config.yaml
encoder_arch: "convnext_v2"
model: "contrastive image-text model"
dataset: "photos with spoken descriptions (Open Images, Localized Narratives)"
train_examples: 101725
image_size: 64
crop_scale_min: 0.7
horizontal_flip: true
translate: 0.06
color_jitter: 0.1
tokenizer: "word"
vocab_size: 4585
loss: "softmax"
embed_dim: 384
encoder_isotropic: false
encoder_norm: "layernorm"
encoder_activation: "gelu"
encoder_mlp_ratio: 2
encoder_layer_scale_init: 0.01
encoder_dropout: 0.05
encoder_inner_norm: false
encoder_patch_size: [4, 4]
encoder_conv_stem: true
encoder_depths: [2, 5, 5]
encoder_widths: [64, 128, 256]
encoder_kernel_size: 5
text_encoder_causal: false
text_encoder_width: 384
text_encoder_layers: 6
text_encoder_norm: "layernorm"
text_encoder_norm_position: "pre"
text_encoder_activation: "relu"
text_encoder_mlp_ratio: 6
text_encoder_head_dim: 48
text_encoder_fused_qkv: false
text_encoder_bias: "all"
text_encoder_qk_norm: true
text_encoder_parallel_block: false
text_encoder_inner_norm: false
text_encoder_positions: "rope"
init: "trunc_normal_002"
residual_init: "scaled_by_depth"
optimizer: "soap"
beta2: 0.999
lr: 0.0016
beta1: 0.95
shampoo_beta: 0.999
eps: 1e-08
precondition_frequency: 50
max_precond_dim: 512
one_sided: false
adamw_lr_other_params: 0.00091
steps: 12100
batch_size: 256
epochs: 30.5
lr_schedule: "linear"
final_lr_fraction: 0
warmup_steps: 600
weight_decay: 0.1
adamw_weight_decay_other_params: 0.01
Rows from block 5 of the image encoder of a small contrastive image-text model, named by matrix and row number. Rows with one number belong to one neuron. Each number is 50 + 15 x the weight over its row's rms, rounded and kept within 0 to 99. All counts start at 0.
After each neuron's rows are labels from the 100 images, of 14848, where the neuron reaches its highest value: "responds to" is what is common among them. Only what is clearly more common there than usual is listed. The data: photos with spoken descriptions (Open Images, Localized Narratives).
# fc1: MLP up (encoder.blocks.5.mlp.fc1.weight, 256x128), inputs 0-127
# fc2: MLP down (encoder.blocks.5.mlp.fc2.weight, 128x256, transposed), outputs 0-127

fc1.120:15 49 49 37 30 59 55 48 54 56 46 46 63 28 44 20 72 52 45 73 58 45 64 62 44 24 54 53 69 53 27 46 66 34 35 44 25 65 44 73 64 62 25 54 66 83 36 41 53 68 49 32 32 39 42 34 67 58 50 40 37 90 57 40 54 22 59 39 67 41 37 41 82 73 48 61 33 45 47 32 57 66 58 39 64 42 53 46 79 64 31 43 59 39 14 48 58 38 62 53 50 41 52 38 67 31 28 30 23 47 58 52 66 63 59 49 38 43 55 66 27 48 54 52 41 73 67 29
fc2.120:74 43 42 19 66 52 28 73 72 66 64 30 50 38 72 37 38 36 27 64 77 69 62 67 45 53 62 65 51 59 98 60 23 67 57 49 28 53 42 51 31 62 49 43 42 37 75 49 62 39 51 48 54 33 37 27 14 36 52 52 43 54 51 65 47 52 45 65 31 55 54 55 42 46 69 54 58 45 41 46 69 51 49 40 35 56 65 40 33 71 35 48 68 45 56 44 59 42 34 59 37 06 51 41 44 79 46 60 68 26 20 30 42 51 42 26 58 70 52 38 53 52 51 47 38 52 52 85
responds to: text has "holding"; text has "man"; text has "wearing"; text has "woman"

fc1.156:63 58 45 42 46 61 50 70 48 54 47 65 25 77 44 66 54 51 65 43 29 17 51 43 74 56 92 43 41 67 65 60 38 34 48 72 26 59 47 39 37 22 40 84 43 49 53 31 45 43 51 50 43 77 50 52 67 56 52 46 43 12 38 76 58 49 57 35 43 33 50 60 08 41 81 47 55 49 48 52 56 40 43 55 34 56 38 61 53 57 55 34 47 48 70 67 38 66 41 30 70 27 27 27 79 40 63 41 61 51 51 56 46 56 70 27 45 67 54 61 45 72 40 48 64 37 32 79
fc2.156:37 21 33 51 62 50 63 49 41 61 66 34 41 76 48 72 40 36 60 49 52 36 38 56 75 33 45 79 50 41 45 55 54 83 50 52 63 30 73 55 45 50 43 44 27 43 40 61 60 43 49 55 54 35 80 49 30 46 30 59 69 28 61 48 35 55 52 55 54 59 51 65 78 61 55 51 45 70 40 69 53 15 55 71 49 77 67 49 59 44 50 55 35 44 22 59 38 59 69 54 46 56 26 25 48 44 40 64 13 42 61 14 45 70 59 45 25 34 54 32 74 66 48 31 52 13 31 48
responds to: text has "grass"

fc1.169:35 29 33 28 76 63 39 58 38 76 45 65 84 43 68 64 45 49 90 58 43 54 42 56 30 42 56 66 35 48 56 55 49 79 25 53 26 54 47 54 65 33 46 63 75 54 31 21 56 63 49 81 46 35 42 48 58 55 40 44 56 18 60 66 74 35 55 38 60 47 65 17 64 64 64 53 54 46 44 46 34 44 25 37 64 75 38 73 34 26 53 44 47 49 50 62 48 48 55 64 39 41 26 32 64 43 53 35 26 75 54 37 61 62 53 61 58 60 54 69 71 48 86 62 56 45 51 45
fc2.169:33 54 39 41 43 60 69 58 61 69 65 62 56 57 76 89 49 64 51 62 45 57 53 56 28 16 71 48 40 61 53 65 62 42 45 37 63 58 51 31 64 37 49 29 69 36 36 25 59 52 53 74 83 20 65 51 53 21 57 56 49 67 31 74 40 40 60 52 47 56 52 44 59 64 39 37 50 66 54 20 66 69 18 74 33 55 74 73 60 60 57 56 47 43 48 40 56 34 45 41 45 50 63 77 68 54 49 21 33 30 47 50 48 69 75 36 57 58 48 51 52 33 62 64 44 41 34 10
responds to: text has "trees"; text has "sky"; text has "grass"; text has "road"

fc1.108:29 42 59 48 38 49 38 31 31 42 58 26 44 34 56 66 55 49 62 56 53 62 63 57 55 50 65 52 51 36 71 55 30 55 49 41 67 47 45 47 52 63 48 56 47 74 57 41 76 60 66 50 24 39 49 46 52 25 51 45 47 57 42 47 37 66 48 46 82 23 38 29 40 48 43 47 71 39 52 62 49 48 51 46 41 54 59 72 41 00 44 63 47 38 99 59 46 85 48 39 57 85 45 59 40 36 51 46 51 47 46 51 57 34 59 85 42 44 44 49 49 58 50 56 53 52 39 52
fc2.108:68 60 52 42 66 50 52 42 49 34 51 26 51 37 59 42 37 39 59 64 42 69 32 45 72 44 56 18 64 62 74 38 53 54 27 27 42 33 75 50 54 44 64 45 75 51 45 51 65 84 21 43 56 41 50 20 56 49 62 32 29 42 54 85 73 41 36 64 45 73 67 44 56 34 56 39 48 73 85 55 23 45 12 62 52 85 54 51 28 30 49 48 59 51 67 49 61 56 63 37 55 22 41 65 44 66 48 49 54 57 52 41 53 71 54 38 42 62 23 47 27 63 77 57 67 54 50 51
responds to: text has "holding"; text has "man"

fc1.32:69 44 44 66 57 29 35 53 46 36 58 51 35 19 42 63 47 44 41 32 49 52 36 43 39 18 35 33 60 67 45 32 39 78 53 62 53 54 46 56 76 42 56 34 41 22 48 61 62 50 62 33 42 56 55 60 17 59 41 49 49 30 44 62 50 46 64 36 79 63 53 40 64 38 24 32 36 55 67 53 43 74 40 56 76 59 48 16 63 66 36 36 46 37 46 44 51 36 57 42 63 55 54 49 79 64 22 32 20 39 35 63 45 78 63 33 45 97 60 65 58 66 59 42 55 74 55 75
fc2.32:36 49 74 40 55 45 64 74 40 60 88 47 48 46 52 53 26 42 43 55 56 52 36 54 47 50 74 70 36 35 75 23 72 44 55 68 57 51 54 55 49 53 41 58 47 80 65 36 62 58 49 70 31 64 69 13 46 32 54 37 55 39 58 51 70 49 80 49 35 53 46 38 59 56 57 62 73 66 64 50 74 59 51 23 61 26 72 33 35 62 54 42 50 33 81 61 75 55 64 29 35 74 71 50 63 45 43 81 60 52 46 30 31 43 76 59 37 55 41 69 27 40 33 28 65 61 45 52
responds to: text has "grass"

fc1.132:74 58 65 19 48 64 31 36 56 75 46 41 26 25 52 59 47 32 54 61 47 73 68 79 47 44 49 44 38 33 55 40 26 19 77 69 62 45 64 58 49 80 71 35 68 66 33 27 39 47 51 44 69 55 67 79 46 56 57 45 63 47 54 58 45 28 61 29 38 50 59 47 56 45 64 70 63 48 42 38 60 12 40 62 44 66 60 52 57 45 58 46 53 39 49 45 52 34 27 35 50 52 22 67 43 39 29 63 40 37 72 46 47 69 85 31 47 70 40 67 39 30 41 53 59 76 67 28
fc2.132:25 46 39 19 64 21 57 46 37 35 77 41 30 42 34 25 47 65 83 46 44 45 47 44 43 43 47 55 55 41 43 29 47 36 41 77 26 40 64 50 59 74 46 47 38 68 22 42 44 46 45 41 46 81 19 33 57 54 49 67 46 50 35 31 46 73 57 48 47 46 77 56 30 32 45 72 50 57 80 57 51 46 54 62 54 25 37 45 65 31 54 50 83 52 80 64 56 37 71 56 37 49 51 63 80 53 73 35 81 31 61 46 46 44 45 56 66 58 28 38 34 56 55 49 36 36 69 31
responds to: text has "table"

fc1.176:44 58 29 22 68 56 40 58 51 51 45 48 53 57 66 39 54 51 48 53 47 50 36 63 44 54 51 46 55 80 53 51 49 59 42 31 51 58 51 60 57 33 40 33 38 67 45 22 63 66 48 23 27 52 71 60 38 58 38 44 60 63 21 66 62 46 81 28 53 33 58 70 41 40 32 37 33 40 68 69 44 63 38 57 61 60 15 37 35 30 58 17 92 42 36 24 63 51 47 72 63 71 43 28 79 34 39 49 41 49 29 57 82 45 43 48 38 50 88 36 38 53 51 66 43 53 27 69
fc2.176:52 42 39 20 41 33 69 38 53 52 37 50 44 42 63 37 60 59 72 28 86 52 55 60 42 42 62 49 33 41 41 37 54 81 32 47 55 34 76 11 32 34 42 16 77 41 48 55 58 33 46 34 48 62 36 68 75 37 56 64 75 44 58 42 63 49 49 46 36 22 49 48 02 79 28 67 65 29 80 70 61 42 37 57 44 56 62 43 57 42 68 40 28 45 48 24 31 52 36 57 51 56 63 61 67 34 65 42 59 53 41 50 44 32 50 41 44 52 39 63 51 59 69 46 62 69 38 44
responds to: text has "trees"; text has "sky"; text has "grass"

fc1.28:32 58 33 21 45 71 60 44 34 56 40 72 57 34 51 53 57 71 48 54 50 64 29 34 80 34 46 69 48 61 60 48 47 28 44 67 75 60 41 39 53 99 51 39 45 59 42 56 33 40 52 75 27 52 48 52 45 32 63 36 46 26 41 37 51 68 48 39 41 68 57 85 47 51 70 42 44 56 64 58 56 78 59 00 61 52 50 66 55 40 40 51 59 65 53 56 29 62 50 39 48 34 65 52 72 58 33 56 48 33 31 33 77 55 38 62 41 64 30 51 31 61 63 34 52 67 34 40
fc2.28:50 65 54 43 38 57 35 46 13 58 84 78 52 38 34 75 65 99 47 49 44 43 76 54 68 35 40 74 53 54 48 29 64 57 60 59 57 52 48 72 67 63 63 57 65 65 54 66 81 45 41 45 36 91 66 42 27 64 54 46 31 32 59 49 60 27 78 58 43 56 43 26 30 46 60 60 47 60 74 63 35 67 60 34 25 60 52 50 71 52 61 53 68 56 33 48 46 61 42 52 36 40 34 34 49 43 70 71 59 52 34 68 47 34 45 36 41 47 46 46 42 67 61 61 72 41 31 47
responds to: text has "wall"

fc1.171:79 46 64 58 29 31 61 56 44 44 42 51 10 38 42 75 62 33 54 44 66 77 51 56 63 83 38 64 62 45 99 53 42 41 60 56 35 59 76 12 38 76 64 62 53 45 39 45 36 37 35 30 51 63 54 54 72 27 50 39 75 49 59 39 61 18 64 64 61 41 77 41 49 51 78 29 26 44 75 67 60 51 31 47 53 31 52 29 53 33 51 63 48 46 67 47 48 36 54 71 48 67 46 50 49 47 41 58 57 45 42 27 64 45 55 54 62 62 48 67 38 58 40 47 46 45 50 44
fc2.171:55 69 43 44 59 37 20 48 41 42 44 57 57 37 38 20 44 08 48 70 32 48 39 58 47 28 40 51 74 44 45 39 39 44 37 56 49 87 62 54 79 39 37 51 30 50 25 10 59 83 51 42 74 42 56 38 20 49 34 56 51 36 35 62 25 44 50 58 47 69 63 29 43 32 57 66 50 47 45 34 54 69 57 52 55 42 46 70 77 43 36 58 28 54 50 35 53 50 63 44 57 18 45 44 68 70 32 64 46 59 35 41 63 37 63 39 73 76 38 63 61 75 46 30 46 68 63 54
responds to: text has "wall"; text has "wearing"; text has "man"

fc1.54:40 45 28 47 49 63 66 51 36 59 59 48 39 37 39 73 64 15 19 26 41 52 75 43 68 52 62 55 34 45 49 65 34 29 77 76 40 42 61 38 47 87 61 22 66 84 38 13 47 47 52 51 36 61 45 70 63 38 57 60 61 49 63 41 48 34 56 60 35 44 39 74 47 58 71 70 59 66 32 65 34 16 87 69 65 57 40 62 58 49 41 56 57 44 35 67 42 34 76 61 42 36 49 58 36 35 48 65 39 41 29 71 55 40 74 59 46 43 45 43 71 35 49 53 45 54 55 56
fc2.54:66 54 52 48 90 27 51 47 35 71 76 90 43 73 33 46 79 34 59 27 68 72 42 41 33 80 72 56 38 48 56 71 65 52 51 56 19 56 33 61 47 51 48 39 66 50 58 56 65 51 36 49 70 57 53 18 19 41 59 41 56 36 49 52 64 42 53 55 36 12 41 51 42 47 40 35 40 70 73 45 68 41 56 49 38 34 47 67 56 55 41 36 56 48 52 45 69 60 47 35 37 59 24 47 22 48 80 44 38 36 59 50 54 52 51 64 55 56 24 56 25 35 66 57 28 34 64 35
responds to: text has "holding"; text has "woman"

fc1.208:55 31 48 41 58 29 41 28 40 60 67 54 25 54 54 46 76 44 60 42 56 57 48 55 57 24 69 47 35 52 62 57 48 65 48 35 68 53 46 68 33 18 66 42 57 48 40 67 72 48 38 07 42 42 54 60 40 63 49 52 56 17 40 37 47 67 52 34 74 65 50 39 40 55 74 60 80 25 39 54 40 56 47 71 61 56 31 77 44 28 60 41 64 39 49 11 64 44 41 62 49 88 73 29 39 80 42 51 60 68 55 35 63 68 37 56 63 62 44 59 60 54 39 40 73 49 28 72
fc2.208:35 48 57 64 77 56 62 57 82 57 29 71 61 47 25 67 45 48 48 53 72 60 71 67 39 30 68 52 35 52 73 33 52 35 45 61 39 45 66 50 51 61 58 20 92 46 58 49 53 63 36 32 75 00 35 45 36 37 69 24 53 35 45 80 52 42 66 64 37 54 42 63 32 59 44 23 34 83 39 36 51 42 25 44 76 35 76 55 63 43 38 65 64 42 55 52 58 37 48 25 42 43 55 61 31 51 47 41 81 56 51 57 50 62 43 50 53 55 54 53 45 56 63 36 56 64 42 46
responds to: text has "trees"; text has "sky"; text has "grass"; text has "bottom"

fc1.212:50 15 81 56 53 55 33 47 57 56 47 51 29 35 63 52 45 36 44 74 60 83 35 48 48 67 15 51 49 44 60 45 45 53 31 34 57 59 46 45 42 52 38 54 45 16 43 42 71 31 53 73 68 63 43 66 77 56 39 55 25 11 51 69 70 63 24 67 66 46 37 44 41 36 60 18 53 37 54 47 58 58 67 63 54 37 46 48 39 55 55 49 30 40 63 60 56 76 43 58 58 55 98 23 54 35 63 51 67 45 46 38 44 67 55 69 49 39 18 49 41 51 31 36 79 43 53 46
fc2.212:69 37 50 46 50 66 34 49 49 61 55 35 58 40 32 45 34 58 43 38 52 39 34 11 65 75 94 20 43 48 28 48 56 55 61 65 38 52 51 73 49 47 34 49 52 43 57 40 67 62 69 62 70 56 42 54 50 46 73 43 70 49 41 68 28 74 59 67 30 36 52 46 62 40 30 26 40 55 39 41 99 56 38 60 53 48 49 47 43 56 51 64 54 34 38 29 42 60 41 64 67 61 40 32 45 66 58 77 37 37 17 33 65 41 43 36 50 69 58 48 39 60 34 49 92 25 66 40
responds to: text has "table"

fc1.161:58 62 39 57 79 51 45 57 41 40 59 44 42 51 24 36 28 48 18 39 57 65 43 58 52 42 43 48 62 58 40 42 54 43 41 29 34 43 54 43 48 40 47 53 67 41 40 55 56 48 80 31 40 44 27 79 46 41 34 29 62 55 59 62 85 41 36 37 80 62 34 66 66 51 36 49 49 36 54 60 49 46 57 51 31 60 68 77 62 62 56 68 65 33 50 50 43 48 46 62 54 52 59 80 85 49 02 49 48 58 54 60 69 58 62 43 23 57 39 48 25 89 40 71 67 08 36 50
fc2.161:51 49 71 53 56 65 44 55 43 53 54 51 33 57 71 57 44 42 56 53 45 53 82 55 48 30 58 49 65 38 38 52 92 46 38 63 31 46 61 81 62 50 42 40 45 50 27 49 40 25 46 64 44 40 27 49 71 37 42 47 20 59 43 56 20 52 50 52 37 24 47 29 55 68 66 56 52 58 60 68 00 43 54 49 47 96 42 48 59 66 21 61 59 51 42 78 41 39 43 53 23 48 68 50 44 45 83 53 59 47 64 34 55 40 49 56 69 31 36 54 71 62 90 53 39 49 32 61
responds to: text has "holding"

fc1.40:44 39 56 77 56 56 09 25 47 61 41 30 08 57 40 49 56 44 61 58 51 51 42 48 61 37 54 43 42 55 44 43 31 54 48 45 33 60 44 62 40 44 48 89 68 38 37 52 65 58 65 52 34 41 62 46 11 91 55 29 52 59 43 85 52 48 68 37 60 58 51 28 18 41 33 78 70 51 57 56 38 28 40 45 56 45 54 65 57 08 34 36 40 53 84 64 34 60 56 61 49 56 32 51 26 50 42 58 26 39 50 48 73 47 64 39 46 48 36 44 30 49 46 50 33 53 41 55
fc2.40:45 47 45 63 48 27 45 17 42 59 44 39 40 42 39 34 72 34 57 29 51 45 38 39 74 56 68 45 51 33 71 76 56 37 56 52 28 35 51 50 28 41 31 37 72 51 51 42 36 74 37 46 21 34 59 54 47 47 39 47 45 21 73 54 38 46 63 77 43 55 25 85 43 69 52 59 74 51 73 57 47 63 52 41 49 61 59 51 20 21 59 49 75 50 52 30 59 50 34 58 49 87 46 41 26 42 37 37 67 37 70 32 62 53 46 46 40 79 65 50 37 54 40 79 70 19 58 55
responds to: text has "holding"

fc1.154:39 44 35 59 89 50 51 80 53 56 64 48 36 38 62 46 35 52 41 58 49 59 43 46 72 63 51 70 44 58 54 40 50 86 74 44 62 46 66 43 42 57 50 25 34 17 50 39 50 49 09 36 51 40 43 56 23 35 37 50 18 25 33 42 42 44 42 52 50 40 42 51 32 62 35 53 53 59 42 65 56 45 63 52 75 19 55 49 28 37 61 28 59 54 61 70 29 52 62 40 59 50 64 37 75 57 60 29 57 46 41 56 79 45 35 63 24 66 38 64 23 56 66 56 65 47 94 64
fc2.154:59 39 57 39 22 63 60 54 56 28 55 37 63 31 46 54 49 56 71 28 53 63 72 61 43 83 58 42 34 32 46 48 18 59 75 41 62 53 49 34 28 85 53 66 47 67 58 47 62 33 62 60 43 26 48 31 40 39 46 29 58 38 20 44 32 48 60 42 52 45 50 49 58 83 52 40 52 51 84 33 49 55 48 46 66 28 45 42 69 41 20 71 40 74 92 64 38 53 48 38 61 34 77 58 32 51 53 59 59 46 23 42 44 32 64 56 55 42 60 47 55 43 59 71 65 28 24 69
responds to: text has "wearing"

fc1.237:71 55 42 56 59 74 52 60 50 48 64 43 37 43 36 76 49 63 45 57 40 41 54 44 62 49 59 46 57 41 68 26 51 57 56 49 25 49 45 21 23 43 41 58 20 47 47 68 27 55 60 75 60 36 41 56 26 81 55 46 30 37 48 37 44 55 45 53 36 44 57 68 28 20 56 20 49 45 53 61 36 40 50 52 56 60 60 47 35 52 56 55 44 39 99 79 11 40 71 55 50 54 72 34 65 61 58 64 66 45 61 47 61 56 50 63 58 52 62 53 73 58 46 60 46 46 77 59
fc2.237:72 42 42 41 43 78 37 31 65 43 48 50 44 38 71 56 49 37 16 58 66 41 33 53 64 41 35 48 70 61 77 27 43 34 68 41 64 68 43 65 46 57 41 68 36 62 36 44 43 55 51 41 42 35 57 37 15 55 67 39 46 44 58 70 59 44 50 69 65 60 63 22 46 44 44 51 46 35 48 51 46 18 58 62 59 80 62 27 47 66 43 80 57 48 99 42 40 51 60 30 62 32 62 37 51 56 22 54 33 44 66 53 50 73 57 29 58 43 24 72 63 61 36 41 29 25 54 46
responds to: text has "holding"; text has "man"; text has "two"

fc1.49:60 38 43 53 87 73 63 40 61 49 53 46 39 53 38 45 48 34 34 62 73 42 47 67 27 68 58 36 72 46 50 37 63 35 24 52 51 52 36 52 36 50 57 32 54 70 41 50 38 67 45 19 78 56 39 66 15 42 62 57 50 71 32 48 47 33 67 32 51 54 43 69 53 65 39 27 57 67 58 40 42 56 40 22 19 58 42 43 33 43 70 53 68 58 57 37 89 46 55 81 46 77 71 30 52 64 43 55 55 40 35 47 43 50 39 49 17 49 28 38 64 46 19 75 51 73 60 41
fc2.49:59 56 47 59 37 47 28 67 78 52 32 56 57 38 52 68 29 56 46 52 64 67 17 44 44 71 42 29 61 53 64 56 26 32 64 58 39 46 50 41 26 66 32 40 63 62 74 45 47 40 55 45 61 41 44 68 45 49 49 41 57 72 69 30 63 44 40 36 16 66 47 56 04 63 47 55 39 62 28 56 49 18 59 26 34 68 65 49 65 65 65 57 40 51 46 65 45 38 41 41 42 52 52 42 44 19 15 37 74 72 52 39 29 69 35 45 35 58 71 55 68 58 57 65 52 13 54 72
responds to: text has "trees"; text has "sky"

fc1.118:36 63 54 66 44 32 41 37 55 64 60 43 55 46 44 55 37 60 50 52 65 83 51 56 41 52 27 65 47 44 37 49 66 64 54 40 23 52 63 59 40 99 61 35 68 28 49 45 58 54 63 39 53 42 55 64 60 45 30 51 62 47 49 38 41 41 85 68 70 34 54 27 90 50 60 55 32 41 45 68 70 40 52 46 52 57 50 64 57 52 58 26 50 44 66 63 62 82 38 37 26 63 70 52 51 27 65 51 65 64 34 68 35 61 20 52 53 49 51 49 54 74 31 41 37 28 03 39
fc2.118:48 23 53 55 25 79 61 48 67 47 16 50 45 57 73 44 71 81 71 30 29 51 41 35 36 62 58 57 52 49 60 22 57 42 63 32 36 29 54 67 53 30 24 74 40 51 46 61 70 26 34 50 56 70 46 48 44 93 65 45 52 53 50 35 23 64 44 47 40 50 32 71 38 32 69 25 68 54 41 38 80 64 31 53 57 40 72 64 28 43 43 56 55 51 74 25 46 31 45 55 42 69 68 49 46 33 44 46 62 51 52 29 26 66 67 43 51 49 34 47 26 58 47 48 35 51 45 60
responds to: text has "table"

fc1.230:64 61 49 55 41 51 34 35 46 70 55 58 34 61 63 58 28 62 47 21 57 59 33 52 58 28 56 77 34 00 64 59 48 36 36 62 30 58 58 55 74 58 81 49 53 42 38 49 46 48 36 57 49 71 47 50 30 57 34 44 61 37 47 49 42 47 64 35 25 46 43 53 47 80 50 57 49 61 49 42 49 48 54 82 46 47 57 18 32 63 39 31 48 30 61 67 35 27 73 62 31 45 37 34 56 61 20 46 52 40 50 54 43 60 73 56 42 63 38 23 19 91 88 48 54 48 60 39
fc2.230:55 25 41 14 41 53 73 50 42 39 61 30 69 23 51 61 24 50 32 60 49 58 45 57 53 64 36 44 46 45 45 34 54 43 63 52 31 25 48 63 54 43 57 83 61 49 63 56 25 60 74 67 72 88 79 48 25 54 60 60 74 36 45 46 68 65 44 28 59 22 51 55 57 52 51 66 54 35 62 79 59 39 65 38 40 28 30 50 57 57 47 39 45 49 78 57 59 30 62 45 48 50 50 46 42 42 72 75 41 50 44 43 54 33 74 47 86 52 32 65 65 80 67 40 32 71 37 61
responds to: text has "wearing"; text has "woman"

fc1.115:94 55 23 22 43 66 38 60 49 25 77 49 64 47 33 52 53 43 51 60 59 55 74 32 79 58 37 61 67 68 50 35 41 60 59 53 70 41 58 20 49 45 47 57 39 72 38 25 13 58 53 64 35 57 50 60 53 62 75 39 50 50 52 30 29 40 54 59 38 55 53 33 79 57 29 35 35 32 49 53 43 60 57 68 81 65 44 28 36 52 47 35 56 49 34 57 45 45 66 41 72 32 39 62 49 56 48 44 36 89 29 59 56 46 74 81 43 73 49 49 75 53 45 52 43 39 48 42
fc2.115:51 66 39 45 47 56 55 51 36 50 80 53 42 53 18 56 29 35 45 55 59 83 57 75 65 62 67 49 73 16 56 77 66 86 40 76 50 37 49 64 39 55 44 34 34 20 29 46 48 79 48 58 48 45 47 41 47 51 48 56 51 48 44 38 46 60 43 48 86 47 54 82 52 62 48 30 65 51 74 52 51 56 58 52 30 28 49 14 66 43 49 27 34 60 77 47 53 36 65 33 40 29 52 65 50 77 62 55 26 83 49 60 57 51 50 40 38 47 56 65 43 62 27 56 69 48 54 25
responds to: text has "grass"

fc1.210:59 35 52 69 51 84 30 67 40 09 70 44 43 68 24 63 49 37 50 70 63 44 79 62 79 50 50 60 49 61 61 34 46 44 54 49 58 41 56 39 36 54 34 67 60 43 43 37 42 74 57 29 62 44 67 45 59 27 83 31 34 63 55 41 41 68 52 35 52 53 48 56 37 15 57 44 55 48 77 56 28 77 41 25 48 45 48 61 36 13 53 75 29 57 58 63 46 75 42 52 45 76 34 48 66 49 38 55 58 47 45 49 45 53 44 69 67 55 43 50 50 22 10 38 64 45 32 57
fc2.210:60 49 35 60 44 19 50 31 40 59 59 45 81 48 53 48 40 24 72 84 44 50 50 35 24 44 75 61 65 38 48 61 62 39 45 32 57 56 56 53 75 52 41 39 51 66 53 62 28 72 51 65 24 70 27 36 31 46 56 47 66 47 43 55 57 52 50 36 62 35 40 53 79 41 42 66 65 33 59 26 29 32 53 31 33 29 58 53 28 13 74 49 41 63 53 32 54 61 45 48 68 39 07 61 49 75 85 36 40 67 34 31 51 45 54 69 52 44 60 72 58 42 50 40 34 45 62 37
responds to: text has "color"

fc1.116:51 13 11 48 77 63 35 25 29 51 56 41 44 72 54 66 58 13 20 47 47 33 50 46 45 65 43 42 64 66 60 47 54 69 49 49 53 58 58 56 39 44 55 23 48 70 32 41 50 64 61 59 76 61 44 47 63 45 18 29 48 45 34 52 85 48 58 34 47 75 78 59 58 45 49 40 40 43 55 75 30 65 38 35 43 50 36 63 44 54 57 61 78 41 49 29 46 39 52 54 23 78 38 56 48 68 36 20 54 46 71 33 74 60 62 48 39 54 61 61 34 53 42 40 66 69 65 61
fc2.116:64 52 42 42 27 58 49 42 87 56 60 36 70 29 46 35 47 42 33 31 57 19 37 71 44 48 43 42 70 52 56 56 40 48 42 73 55 56 49 53 39 29 54 49 65 12 38 36 44 37 71 43 30 20 60 78 64 42 71 26 34 48 46 39 16 33 38 38 38 68 34 51 22 52 45 37 69 22 61 46 56 48 67 72 14 43 72 35 43 44 40 42 45 61 27 50 39 34 64 51 45 67 36 58 36 34 87 51 41 41 51 50 35 64 36 40 53 40 61 54 68 74 63 66 42 55 61 62
responds to: text has "trees"; text has "sky"; text has "grass"; text has "buildings"

fc1.0:65 48 64 47 45 51 41 65 42 50 68 84 52 59 43 66 48 78 53 72 46 99 71 33 65 32 50 47 31 46 79 25 62 48 41 38 51 51 79 47 54 38 68 43 28 47 39 56 56 58 46 55 53 49 21 44 53 17 37 54 37 40 66 39 60 55 82 47 55 56 40 19 72 53 53 42 60 46 51 28 42 46 53 59 70 53 55 43 32 77 65 60 51 67 48 52 50 66 42 61 61 78 59 32 66 38 60 17 58 80 34 39 34 51 72 38 55 54 39 83 36 70 43 64 55 63 45 55
fc2.0:66 67 35 61 22 64 53 46 69 57 52 53 47 10 51 37 28 83 55 53 36 68 48 57 41 57 79 72 40 45 44 39 36 29 62 60 54 64 63 37 31 58 44 37 45 48 36 49 90 53 52 54 43 62 65 40 45 48 71 49 53 58 06 71 65 36 44 65 43 47 50 80 76 41 56 32 43 62 58 32 88 30 42 61 65 43 67 43 47 83 62 60 54 40 41 47 40 60 30 47 38 48 52 24 26 54 66 63 34 55 41 41 42 47 59 39 52 47 36 57 33 40 45 87 50 59 46 71
responds to: text has "table"

fc1.207:48 80 52 15 77 40 52 43 48 44 33 67 28 58 61 66 66 35 49 50 49 59 70 51 60 55 55 54 32 43 38 40 41 34 26 36 26 46 57 35 29 60 42 51 22 50 59 66 51 38 60 16 70 47 73 81 39 65 27 37 39 35 65 51 33 45 51 46 41 40 16 88 54 52 52 42 50 46 67 33 28 75 62 48 50 51 61 48 68 45 13 60 63 67 45 37 60 61 50 57 45 33 63 51 32 72 40 59 33 82 64 66 49 54 57 29 47 46 33 60 44 33 51 72 57 60 46 78
fc2.207:51 33 67 49 46 39 66 56 60 41 42 50 80 47 46 43 79 59 65 22 55 69 43 46 40 28 28 65 59 34 45 64 40 53 71 30 63 78 30 41 40 27 66 49 53 47 69 51 47 64 28 54 50 51 49 59 31 73 71 58 59 79 62 54 68 38 31 40 82 52 56 23 58 57 44 41 83 11 28 61 57 38 64 41 46 28 49 45 49 40 30 37 88 48 31 67 52 40 46 30 46 53 49 51 39 69 49 48 68 59 41 38 37 21 56 54 46 34 62 69 64 59 52 40 71 31 40 23
responds to: text has "wall"